A small multi-label audio tagger, trained from scratch.
Model: 6.16M parameters, log mel input, arch conformer, norm layernorm, activation gelu, layers 16, width 128.
Training: 3800 steps, batches of 48.
Data: trained on synthesized solo parts of chorales (CocoChorales), 39062 training examples.
Rows from block 9 of a small multi-label audio tagger, named by matrix and row number. Rows with one number belong to one neuron. Each number is 128 + 24 x the weight over its row's rms, rounded and kept within 0 to 255. All counts start at 0. After the name is the row's rms in percent of the matrix's.
After each neuron's rows are labels from the 100 clips, of 14976, where the neuron reaches its highest value: "peak on" is the class under the peak; "strongest on" is what is common among them. Only what is clearly more common there than usual is listed. The data: synthesized solo parts of chorales (CocoChorales).
# fc1: first MLP up (model.blocks.9.ff1.fc1.weight, 512x128), inputs 64-127
# fc2: first MLP down (model.blocks.9.ff1.fc2.weight, 128x512, transposed), outputs 64-127

fc1.229 101 [114 129 102 142 155 168 130 103 115 146 110 112 159 122 126 139 161  89 135 141 169  91 155 123 100  83 140 129 125 105 123 112 151  99 143 105 113 146 155 121 168 151 136 108 157 128 133 178 159  95 151 121 106 115  97  68  54 141  94 123 101 121 128 125]
fc2.229 096 [106 146 119 123 119  93 118 131 133 150 123 150  91 154 158  90 116  96 111 126 110 139 127 101 179 108 171 128 140 139 114 134 167  71 166  84 176 108 162 107 117 119 101 175 138 111 113 131 144 149 121 155 165 149 139 112 142 136 133 105 134 116 123 119]
peak on: B4
strongest on: note B4; note C#5; note A4

fc1.378 094 [121 155 138 113 108 138 144 121 130 108  92 149 136 131 168 137 151 116 133 110  96 140 161  83 141 145 124 105 123 158 160 105 118 133 143 122  93 155 156 119 118 136 147 171  99  94 144 149 147 105 124 114  94 142 163 152  94 118 139 117 109 112 135 173]
fc2.378 104 [127 144 131 142 190 175 117 143 159 116 135 143 106 152  96 128 111 154  88 118 118 126 142 190 114 109 118 124 126  91 126 108 157 150 123 156 131 112 127 130 139 141 147  84 109 110 133 115 134 126 156 119 125 116  67  92 135 106  81 186 123 127 140 129]
peak on: C4; D5
strongest on: note C4; bassoon; note D5; oboe

fc1.483 107 [112 161 155 165 112 102 132 163  92  98 114 129 100 130 156 179  97 135 162 107 142 107 120 123 149 164 146 124 138 120 108 123 113 114 135 124 157 112 153 143 173 135 113  70 176 127 140 129 121 130 136 125  93 138 111 165 116 105 105 169  93 149 111 135]
fc2.483 107 [125  88 142  77 168 154 116 116 152 153 128 165 135 157 100 141 174  86 105 175  85 107 133 103 112 129  66 120  98 146 131 136 148  75  92  94 106 172 154  96 120  94 135 113  94 148 135 135 137 123  96 102 164 117 130  97 112 151  98 118 177 130 137 119]
peak on: C4
strongest on: note C4; tuba; note C#4; bassoon

fc1.142 112 [128 118 136 127 110 152 124 137 147 162 126 147  69 109 153 105 142 144 159 162 166 100 112 114 136 165 141 182 120 127 182  77 122 155 113 120 115 107 132 106 139 154 128 105 135 120 105  90  99 129 159 165 135 166 100 124 138 130 139  96  93 100 153 106]
fc2.142 114 [126 117 142 152 150 130 136 130 126  99 157 157 135 158 112 112 173 114 102  78  97 162 140  92 135 126 177 140 110 163 149 137 109 176 107 136  74 106 138 135 129 139 111 163 173 124 128 146 133 140  91 178 102 113 105 145 118 171 125 155 156 112  85 132]
peak on: F#4
strongest on: note F#4; clarinet; trombone

fc1.503 110 [101 107 109 143 128 128 148 145 111 161 126 154 126 145 146 158 135 130 114 146 166 108 139 150 139  99 129 126 141 120 152 111 125 101 133 114  95 160 154 104 135 127  85 106 161 166 118 142 132 106 101 105 107 113 106  87 118 117 130 116 175 122  75  80]
fc2.503 112 [ 77 105 103 117  95 125 131 112 156 116  81 146 117 125 179 161 103 100 132 156 158 142 106 107 136 132 119 129 116 102 161 126 124 141  95  73 167 151 119 106 149 125 132 121 135 123 121 131 144 170 124 113 113 128 137 102 119 152 142 116 159 110 161 120]
peak on: B4
strongest on: note B4; note C#5; oboe; note A#4

fc1.24 111 [ 82 116 133 135 155 164  94 113 172 150 136  93 134 125 153 141 116 131 103 118 155 132 131 110 140  97 127 138 109 125 149 103 137 138 141 120 120 120 182 122 100 126 147 110 150 138 115 140 112 141 110  95 153 137 113 143 104 127 130 126 122 135 140 134]
fc2.24 110 [130 123 120 137 126 143 136  91 126 155 116  94 106 154  90  98 101  91 118  55  82 102  74  91 109 154 120 148 111 133 139 156 124  92 125  72 123 114 144 139 135 121 147 109  96 138 158 126 141 138 161 152 177 119 142 108  91 127 143 101 160 128 146 136]
peak on: E3
strongest on: note E3; tuba; note B3; note A3

fc1.459 098 [136 136 133 116 151 138  97 117 146 115 111 146 109 125 149 109 150 120 134  93 178 139  88 148 112 134  88 140  87 110 145 112 142 122 104 114 164 136 159 147 162 121 101 125 120 117 130 117  85 148 131 126 123 184 100 133 162 101 143  87 150  67 133 154]
fc2.459 095 [131 115 149 105 142 116 165 124 104 116 154 108 175 124 128 112 127 148 134 137 116 182 155 165 161 152 131 125 191 110 143 117 132 113 134 151 114 129 122 105 148 109 105  91 132 138 110 176 155 126 118 113 107  92 109 107 130 110 101 161  98 123 150 110]
peak on: F#4; E4
strongest on: viola; note E4; note F#4; note D4

fc1.193 095 [104 162 101 121  86 108  95 130 117  97 137 139 143 127 153 139 142 159 113 122 173  96 114 119 168 146 134 138 116 111 125 141 140  84 126 102 112 148 172 115 143 141  70 110 151 125 126 171 158 162 104  86 146 105 115 102 148 112 167 133 118 142 110 130]
fc2.193 092 [ 81 101 100 109 131 167 155 141  86  81 127 113 110 130 128 169 103 164  85 122  98 162  93 149  98 123 143 129 121 110 130 103  76  95 150 126 112 155 140 130 149 118 154  83 115 145 117 126 136  95 117 108 113  91 146 119 140 147 130 103 161 116 141  92]
peak on: B4
strongest on: note B4; note C#5; trumpet; note A4

fc1.497 071 [106 155  85 137 110 156 145 136 153 141 186 140 128 165 171 112  97 128 150 107  96 111 109 148 104 126  93 140 104 149 167 130 140  91  72 142 134 112 120  92 157 120  72  91 132 163  93 130 144 127 120 134 135 135 149 144 126 103 115 130 118  97 104  92]
fc2.497 071 [154 107 132  78 144 108 129 129  89 134  95 144 120 134 103 152 125 116 103 132 164 131 162 155 126 131 113 143 136 113 189 128 140 141 117  74 134 143 173 131 101 101 153 103 125 131 110 148 161 186 164 130 136 164 109  90 119 108 133 121 114 141 165 127]
peak on: G5
strongest on: note G5; flute; note F5; note A5

fc1.490 097 [134 178 111 138  79  93 143 131 155 175 110 132 155 118 119 148 107 123 121  75 108 124 111 122 133 125 131 121  87 109 125 147 118 144 103 120 159 174 125 111 172 147  96 115 152 102 115 101 167 111 166 108 137 163 110 131 100 165 119  97  97 145 141 132]
fc2.490 102 [ 99 108 121 121 129 117 162 109 120  69 106 129  86  84 120  83 156  79 133 173 126 107 152 159 135 138 151 113 149 117 125 138 136 114 174 176 132 128 106 143  90 105 181 169 109 151 168 164 119 153 145 150  98 109 153 123 173 126 155 142 126  83 124 104]
peak on: D5; D4
strongest on: oboe; note D5; note C5; viola

fc1.53 102 [169 140 120 154 135 119 156 164 140  96 124 160 157 100 147 153 107 159 149 148 141 142 134  80  84 173 132 134 132 151 111 129 118 130 118 123 102 100 135 173 105 123 148 106 136 130 149 114 119 123 124 101 109 124 165 119 159 171 145 146  82  85 124 167]
fc2.53 096 [102 141  87 136 124 128 161  84 170 161 141 101 139 105 134 106 142 101 117 122 133 132 106 117 132 112 112 165 108 104 129 146 114 146 134  71 163  98 126 106 116 109 166  96 108 115 145  93 175 154 147 129 133  94 120  83 131 146 122 130  98 146 104  56]
peak on: F#4; F4
strongest on: violin; note F#4; note B4; note A#4

fc1.181 103 [145 111 173 155 155 119 146 119 107 142 151 130 116 136 149 122 153 127 163 120 118 104 168 155  99 188 173 157 141 159 153  90 104 117 122 108 118 124 134 147 138 147 136 143 150 134 147 113 107 106 104 163  99 140 128 114 127  98 141 117 145 120 145 125]
fc2.181 104 [117 124 128 115 123 125  70 144  91 143 131 142 129  76 112 106 162 101 134 147 112 162 121 134 118 131 120 127 186  87  98 119 141 136 136 121 111 131 113  93 170 122 140 112 116 164 122 155 137 120 185 123 137 142 122 136 162  95 176 120 158 102 125 128]
peak on: C#4
strongest on: note C#4; cello; note C4; note A#3

fc1.296 107 [ 94 120 169 124 120 106 129 104 141 145 101 171 148 123 165 123 127 153 142  81 136 156 145 110 125  92  79 153 139  95 126 129 113 128 139 141  73 163 144 160 108 116 104 103 124 116 102 130 125 122 136 136 153 121 141 106 116 176 144 123 148  99  76 191]
fc2.296 094 [134  95 102 153  71 118 140 107 113 121 151 141 173 121 112 114 122 162 157 142  93 127  82 129 129 139 152 173 105 176 135 101 159 124  91 138 108 136 113 132 149 168 122 154 148 127 105 143 116 114 123 125 139 128 147 167 131 119  83 182 141 162 161 118]
peak on: A#3
strongest on: note A#3; tuba; note A3; note C4

fc1.301 101 [100  90 114 159 111 121 136 102 108 108 146 149 128 106 104 178 120 101 130 117 108 151 177 114 134 162 121 161 103 153 151 128  95  99 137 114 140  91 152 101 132 175 129 117 145  96  59 167  68 129 124 109 173 134 124 137 130 161 125 132 130 154 133 100]
fc2.301 115 [106 146 133 146 142  92 149 163 123 119 128 153 138 123 117 100 117 132 148 143 128  91 133 119  88 143 183 132 142 116 120 116 157 134 143 126 113 158 164 135  81 126 118 107 124 124 129 105 146 157 157 152 132 182 122 171 129  89 135 128  81  91 102 128]
peak on: C4
strongest on: note C4; note F3; bassoon; note B3

fc1.58 096 [170 111 177 101 169 127 120 116 129  97 135 171 131  95 154 134 122 128 120 122 116 136 130  99 103 116 110 123 166  83 110 156 106 126 101 183 140  95 138  92 131 169  98 108 135  74 153  94  96 135  92 159 139 172 109 127  93 118 161 177  97 114  96 124]
fc2.58 101 [113 167 130 106 136 160 113 112 161 132 142  99 146 165 154 110 119  96 154 103 144 142 135 137 152 126 113 112 170 169 134 126  93  86 149  84 156 182 136 161 127 122 147 130 141 120 128 119 141 153 137 102 151 141  99 142 203 128 135  93 172 142 160 121]
peak on: F#4
strongest on: viola; note F#4; note A4; note E4

fc1.258 104 [135 118  98 134 146 168 101 120 135 161 136 114 140 143 129 120 124 158 163  99 157 108 171  77 127 128 124 116 114 116 148 100 146 112 154  95 124 142 113 135  84 154 143 147 150 132 173 148 144 110 119 146 175 123 130  87  93 134 158 126 130 154 102 137]
fc2.258 107 [153 131 115 150 149 153 109  76 126 135 122 117 138 144 142 130 150 100  89 119 100 135 131 106 148 136  97 134  99 115 126 119 130 129 153 133 126 108 159 147 153 151  96 105  99 164 121 130 112 149  95 125 130  89 131 160 120 130 115  93 134 171 170 156]
peak on: E3
strongest on: note E3; cello; note G#3; note A3

fc1.458 097 [ 94  95 154 112 134  96 121 121 122 122 141 180 108 110 150 152 115  79 158 112 134 113  92 139 185 138 132 119 149 128 128  71 102 140 111  99  91 172 152 159 120 120 116 103 125 122 123 151 135 118  90  84 147 120 161 108 106  99 133 160 134 152  97  79]
fc2.458 088 [118 135 117 177 128 170 151 147 116 139 151 137 160 164 115 101 134 135 133 146 162 145 145 112  90 114 109 175 110 126 164 156 157 105 138 138 117 124 160 136 142 176 130 145 159 115 123 147 119 172  77  82 138 113 109 129 119 160 141 144 138 101 156 196]
peak on: D#5
strongest on: note D#5; flute; note F5; note G#5

fc1.74 083 [ 90 112  91 133 124 126 155 115  91 109 145 149 106  74 135 171  98 152 164 127 109 136 142 110 113 102 103  90 115 149 161 125  99 158  96 115  87 169 144 149 109 130 158 123 134  94 154 159  95 117 120 132 123 142 121 134 135 109 150 128 144 127  78 160]
fc2.74 077 [116  88 135 190 156 165 112 134 118 105 131  95 126 167 170 125 145 120  74 140 130 136 123 132 154 120 100 140 102 126 151 105 124 139 165 167 116 116 127 101 111  76 128 143 113  74  98 107 117 127 143 170 126 110 141 101 112 133 124 144 126 106 138 127]
peak on: C#4
strongest on: note C#4; clarinet; note D#4; note F#4

fc1.359 096 [ 90 108 132 137 108 186  96  95 121 143 143 123 120  78 162 135 126 148  90 139 137 166 162 128 159  95 114 141 117 116 153 107  96  97 119 110 108 186 107 155 130 144 112 107 114 132 146 128 139 166 148 109 172 138 139 116 132 138 143 102 134 163  92  99]
fc2.359 102 [123 141 124 122 136 108 121 112 115 125 155 116 104 138 135 141 104 114 150 127 126 119 117 179  92 148 132 117 123 111 188 136 140 138 121 134 162 130 180 157 152 131  91  90 122 160 127 170 154 145 108 114 142 105 102  59 147  75 138 138 217 140 149 152]
peak on: B4
strongest on: note B4; note A4; oboe; note C5

fc1.380 082 [128 172 148  94 149  91 102 157  88 118 138  88 114 102 117 155 144 163 115 128 140 164 104  99 134 168 113 128 141 113 121 129 132 134  77  93 104 199 145 125 115 156 120 133 129 109 101 177 117 112 146 114 144 131 148 153 105 170 144 161  95 133 130  92]
fc2.380 083 [ 81 153 132 178 123 159 146 155 156 113 102 148 125 123 128 131 127  67  78 143 118 109 119 136 135 117 161 109 105 122 149 126 135  91 140 165 118 144 143 163 156  94 147 109 122 125 135 108 126 136 110 131 129 149 139 130 123  98  95 111 146 145 110 150]
peak on: C4
strongest on: cello; note C4; note D4; note A#3

fc1.236 077 [119 117 127 160 123 146 125 109 125 116 100 159  74  73 138 127 149 158 145 118 113 129 160 109 134 120 106 156 133 118 132 145 132  77 115 148  96  84 163  80 135 153 153 118 156 124 124 100  99 144 115  83 161 144 110 155 173 127 122 154  98 170 116 117]
fc2.236 077 [144 105 181 149 136 132 158  75 150 123  99 107 127 107 109 131 112 182 136  94  92 151 114 110 109 186 131 115 115 138 166 144 113 128 130 136 132 135 112 121 124 138 100 142 138 146 133 155 138  71 118 144 128 126 107 130 112 111 133 175 154 156 124 154]
peak on: A#3
strongest on: note A#3; tuba; note G#3; note F3

fc1.255 095 [106 106 141 113 129 137 134 167 116 182 137 126 165 121 138 113 136 147 121  74 143 141 117 133 146 122 123 149  96 118 143  76 151 118 147 125  83 156 177 115 131  91 140 137 109  99  93 145  95  73 125 111 140 107 137 102 122 164 156 175 128 124 124 146]
fc2.255 098 [116 132  95 140 154 136 180 115 132 100 130 158 107 147 157  89 114 138  84 137 112 130 110  87 105 121 130 151 146 116 121 168 156 114 149  74 121  91 103 154 127 162 133 104 127 126 161 168 125 140 150 146  97 161 117 171 103  92 159 130  99 144 118 182]
peak on: E3
strongest on: note E3; note A3; bassoon; note G#3

fc1.120 105 [146 103 122 170 158 125 106 102 113 134 109 145 123 134 143 155 160 170 106  84 136 128 103 116  86  97 115 161 118 100 133  86  98  88 122  95 109 112 125 114 103 113 138 171  90 122 124 108 110  75  87 111 127 135 124 146  71 128 104 106  95 124  95 117]
fc2.120 104 [147 127 109 132 159 151 115 106 165 168 142 158 124 153 106 105 139 113 112 121 118 157 174  98 134 136 126  97 130 150 133 168 137 183 168 125 172 110 159 139 132 182 121 139 135 147 147 145 151 167 134 130 155 118 106 132 187 130 161 175 159 155 130 127]
peak on: E3
strongest on: note E3; bassoon; note A3; note B3

fc1.247 086 [154 125 110 145 178 135 118 112 128 112 113  83  98 144 138  95 142 148 116 130 157 113 144  61 126  93  98 155 105 130 158 130 165 133 156 108  95  90 131 154 158 111 133 121 147 146 122 125 120  81  97 131 126 147 136 138  71 107 145 116 117 132 130 145]
fc2.247 084 [149  85 139 140 115  95 102 123 126 153  91 117 156 184  66 115 113 125 143 146  95 184 114 110 140 119 113 110 123 114 135 152 111 121 101  72 124 143 129 118 108 119 144 161 102 112 134 142  86 130 137 154 133 113 136 116  82 152 133 155 112 148 114 176]
peak on: E3
strongest on: note E3; note B3; note F#3; tuba

fc1.161 095 [123 138 143 156 130 128 129 150 124 115 138 110 121 158 136 124 109  96 110 127  57 122 133 125 155 132 179 116 125 161 127 158 100 168 160  87  99 158 145 167 126 113 139 149 122 172 102  92  94 126  94 102 116 121 106  90 131  96 118 184  98 104 145 149]
fc2.161 097 [ 93 117 105 104 153 126 122 146 106 114 114  90 139 194 114 108 113 102 115 104  90 107 114 121 146 131 166 109 149  77 150 142 139 123 132 152 179  89 148  98 167 130 127  81 125 166 188 140 146 108 153 103 112 127 163  75 117 124  94 119 134 115 153 125]
peak on: C4; F4
strongest on: trombone; note C4; note F4; note D#4

fc1.246 101 [148 179 145 149 148 113 111 145 109 153 143 131 135 150 138 167 168 113 147 125  97 114  91 116 115 160 134 153 104 151 144 106 140 100 123 102 113 183 171 138 113 111 148 148  97 146 136 142 130 105 140 153 158 142 117 149 107 164 130 167 126 106 120 135]
fc2.246 095 [122 105 114 115 159 119 131 133 126 145 139 134  67 140 101 132 126  91  92 188 174 150 139 113  72 122  96 109  92 159 126 146 136 133 111 148 124 142 120  91 151 154 146 120 115 189 136 162 121 101  92 157 183 114 148 155 129 113 112 147 143 117 156 209]
peak on: C4
strongest on: note C4; clarinet; note B3

fc1.411 095 [118 117 136 106 132 122 156 135 127 165 146 124  99 109 136 126 121 136 169 149 136  93 138 129  99 151  92 151 174 156 102 124 112 112 121 128 110 130 148 146 124  83  94 123 145 164 106 147  84 118 129 133 114 135  60 157 106 123 163 158  98 101 127 146]
fc2.411 090 [138  93 112  94 145 121 139 168 158 131 108 137 145 147 176 160 142 156 102 150 149 142 130 116 118 134 119 169  97 131 133 122  94 112 116 103 110 138 141 105 140 135  69 107 116 130 114 141 118 135 131 127 119 153 198 159 138 144  70 159 160 109 129 132]
peak on: A#3
strongest on: tuba; note A#3; note C4; note G#3

fc1.78 115 [111 164  91 122 153 143 149 101 136 150  99 134 129 149 139  88 142 138 124 138 133 110 104 121 118 146 124 133 110 104 143 109 155 132  84 165 131 114 134 170 130  87 111 119 134 159  90 128 137 131 122 153 108 164 114 111 120 112 133 133 148 181 123 134]
fc2.78 112 [114 163 146 137 126 132 146 120 132 163 119 133 108 142  93 119  95 131 135  99 129  74 113 160 161 138 174 141 154 104 119 167 157 127 127 121 156 151 141 122 119 124 138 102 128 123 114  95 120 103 172  68 129 104 130 136 142 172 140 142 116 118 117 168]
peak on: D5
strongest on: note D5; note C5; note E5; trumpet

fc1.116 100 [111 154 130 154 118 173 102  95 106 127 123 132 146  87 115 129 143 139 132 128 159  80 152 114  90 135  91 159 143 112 118  93 129 100 137 127  88 148 121 101 146 114 144 124 171 138 123 131 130 166  76 128 127 116 145 133 137 136 161 154 155 149 170 105]
fc2.116 100 [126 133  95 112 124 129 105 123 132  94 106 125 137 139  76 164 104 175 158 110  81 108  97 141 128 140 108 104 136 121 118 129 123 170 134 125 119 111 116 104  95 148 142 146  99 121 124 129  99 133 137  93 113 161 108 142 118 128 130 106 119 117 132 162]
peak on: F#4; G#3
strongest on: note F#4; horn; note G#3; note E4

fc1.509 097 [117 109 124 134  95 153 127 153 152 115 147 127 120 143 127 148 133 130 130 118 156  79  82 143 164 115  72 124 144 130 161 108 104 116 141 118 110 160 133  99 152 163 117 150 148 148  90 107  93 107 126 106 132 101 112 102 122  95 154 171 132 110 123 146]
fc2.509 095 [155 119 131 125 108 165 116 168 127 180  87 146 113 116 153 140 114  74 171 109 160 156 143 125 111 153 127 134 148 129 144 139 147 137 105 120 127 106 110 117  99 105 146 161 135 140 131 132 103 175 126 116 129 157 128 161 135 110 166 148 164 116  93 132]
peak on: F#5
strongest on: note F#5; flute; note E5; note F5

fc1.418 100 [139 123  68 170 145 118 122 112 123 145 120 159 121 128 149 112 137 143 136 108 119 107  82 106 113  89 125 133 175  94 149 118 127  91 165 102 142 145 168 127 136 106 143 152  95 123 101 107 140 116 118 110 124 117 136 102 119 122 166 144 111 151 157 129]
fc2.418 094 [125 120 129 167 121 160  95 127 156 148  90 130 106 155 104 138 147  94 108 111 116 138 100 117 107 109 127 126 142 162  78 175 136 153 130 102 118  79 112 106 126 164 155 152 118 121 110 114 139 116 121 134 152  88 125 128 150 124 137 120 122 153 115 169]
peak on: F#5
strongest on: note F#5; violin; note E5; note D#5

fc1.293 094 [141 124 109 131 147 127 151 139 116 188 153 150 164 128 152 142 123 140 118 107 102  82 147 144 131 198 152 130 100 160 126 145 120 111 123 105 130 143 142  63 116 127  97  89 112 112 123 166 167 120 146 114 169 137 100 130 104 133 138 142 133 117 141 128]
fc2.293 095 [ 92 176  96 139 123 125 152 130 157 118  85 147 101 149 124 114 172  91 110 186 128 102  59 114 122 133 127 128 129 136 101 121 106 138 144 197 133 147 160 140 116 140 150 125 112 147 110 113  95 143  98 192 127 113 109 134 153  98 101 150 107  92 127 116]
peak on: C4
strongest on: note C4; note C#4; cello; note A#3

fc1.446 104 [137 113 140 177 118 127 122 111 147 169 134 127  86 146 136 141 128 146 185 102 122 131 100 135 122 127 115 142 147 139 157 143 140  99 112 141 139 126 150  86 137 143 128 161 157 119 110 138  81 179 125 136 110 164 144 145 133 140 156 131 101 122 144 146]
fc2.446 115 [152 136 160 160 124 146 133 143 114 123 160  88 143 110 119 129  94 114  81  56 152 143 174 156 107 152 104 156 139 133 109 131 114 117 125  98 104 124 150 150 142 140 125 188 144 105 108 129 141 123 129 126 114 115 137 166 145 113 171 164 138  99 102 130]
peak on: D#5
strongest on: note D#5; note C#5; oboe; instrument: trumpet

fc1.105 078 [146 132 116 129 166 145 141 160 123 155 109 113  85 125  97 163 151 156 167 122 169 179 113 115 145 126 107 144 181 108 153 169 170 173 114 135 151 162 169 108 123 137 146 104 115 103 106 143 102 164  96 135 124 154 102 155 148 103 110 134 143 117 162 137]
fc2.105 078 [112 137 162 153 139 133  81  94 116 116 124 157 125 123 145 122 125 137 125  72 127 145 156 144 142 124 144 169 153 114 122  91  97 111 105 101 108 141 108 140 162 149 131  98 127 120 138 139 164 116  96 133 127 109 160 175  98 133 134 120 127 151 131 122]
peak on: F#4
strongest on: viola; note F#4; note E4; note D#4

fc1.499 098 [138 126 103 162 128 122 170 177 152 143 104 119 110 117 117  81 170 133 168 127 149  96 138 113  89 140 164 136 126 115 147 130 133 126 144 157 157 159 154 170 144 123  87 123 104 173  94 104 153  82 143 117  95 118 110  91  90 144 115 137 104 132 149 156]
fc2.499 090 [114 156 183 102 130 127 123 104 140 125 155 112 110  81 162 125 123 127 138 108  66 133 130 105 155 148 125 118 155 129  75  92 167 138 118 125 123 161 148  88 100 138 146 138 115 112 137 123 145 194 104 149 132 141 125 130 162 133 119 132 142 130 126 104]
peak on: D5
strongest on: note D5; note E5; trumpet; note C5

fc1.86 115 [125  88 124 100  90 157  91 112 130 110 112 161 120 136 146 107 107 137 162 108 119 153 115 159 144 131  97 135 152 138 112 139 150 132 154  81  98 167 115 129 110 180 148 114 114 128 155  94 108 127  98 111 156  98 118 134 120 152 133  86 150  92 104 105]
fc2.86 106 [120 182 133 155 142  68 135 152 107 121 131 126 154 118 121  98 144 107 130 137 141 114  94 166 129 112 137 156  88 123 142 186 114 109 116 139 176 113 138  81  93 151 102 119  95 121 130 138 124 125 123 112 116 161 116 119 121 131 124 168 142  83 110 129]
peak on: G5; D#5
strongest on: flute; note G5; note D#5; note F5

fc1.44 105 [154  88 121 125 113 107 132 158 157 112 105 177 141 125 146 147 121 128 121 119 125 123  71 137 130 115 112 102 122 133 163 149 135 135  89 186  93 151 141 144 149 129 127 161 134 126 137 101 142 113 116  98 110 135 156 167 175 125  88 164 123 155  94 129]
fc2.44 092 [113 131 177 126 122 122 156  78 122 103 110 106 118 147 115 158 133 125 133 166 136 103 178 115 104 111 128 194 111 129 111 135 127 140 136  85 112  86 132 137 107 181 104 132  95 152 128 178 119 140 160 136 138 123 109 144 118 127 120 111 107 125 151 131]
peak on: A#3
strongest on: note A#3; tuba; note G#3; note C4

fc1.410 117 [149 101 109 143 191 108 150 142 126 113 118 128 146 163 111 132 147 121  72 120 104 154  95  80 139 127 127 142 114 138 143 156 129 117 143 103 130 103 127 109 134 144 141 157 128 158 149 133  86 159 145 124 178  95 104  99  99 153 114  89 113 137  86 152]
fc2.410 119 [114 144 147 157 120 140 112 117 153 141 145 149 116 166  87 156 161 119 114 127 101 141 169 154 126 189 106 135 133 147 153 112 124  88 134  89 114 110 116 113  90 154 170 159 142 102 117 125 135  89 143 127 146 131 149 138  97 178  95 156 100 162 126 155]
peak on: E3
strongest on: note E3; tuba; note F#3; note A3

fc1.471 106 [101  84  86 147 172 131 111 123 138 142 122  75  87 130 146 109 128 120  90 119 140 117 102 142 128  79 151 135 100 109 162 149 126 111 124  96 105 149 157 114 144 135 136  95 146 177 116 127 159 106 162 105 146 124 108 102  97 108 164  95 140 146 129 106]
fc2.471 107 [135 122 126 129 142 131 140 121 128 125  70 128 122 111 109 121 107 147 119  96 151 172 110  77 125 147 111 129 133 118 146 129  98 100 157 102 155 134 134 121 113  83  80 112  98 141 157 147 124 133 117 119 125 113 117  93 122 136  91  91 166 109 175  95]
peak on: B4
strongest on: note B4; horn; note C#5; note A4

fc1.495 083 [115 100 143 144 131 153 108 155 100 139 117 109  97 164 123  97 134 112 145 109 196 118 155 113 108 107 108 115 153 103 132 147 156 129 112 130  91 125 143 147  94 136  87 152 123 115 122 150 104 130 136 127 141 124 139 104 107 129 110 133 147 118 111 154]
fc2.495 085 [139 139 129  94 101 124 115 124 134 121  99 138 136  96 151 136 139 173 115 138 121 173 102 146 133 134 138 161  77 171 123 106 177 122 167 106 131 108 112 123 151 120  91 129 118 143 112 138 100 121 117 113 109 152 162 128 109 136 125 141 102  96 134 124]
peak on: D#5; D5
strongest on: flute; note F5; note D#5; note D5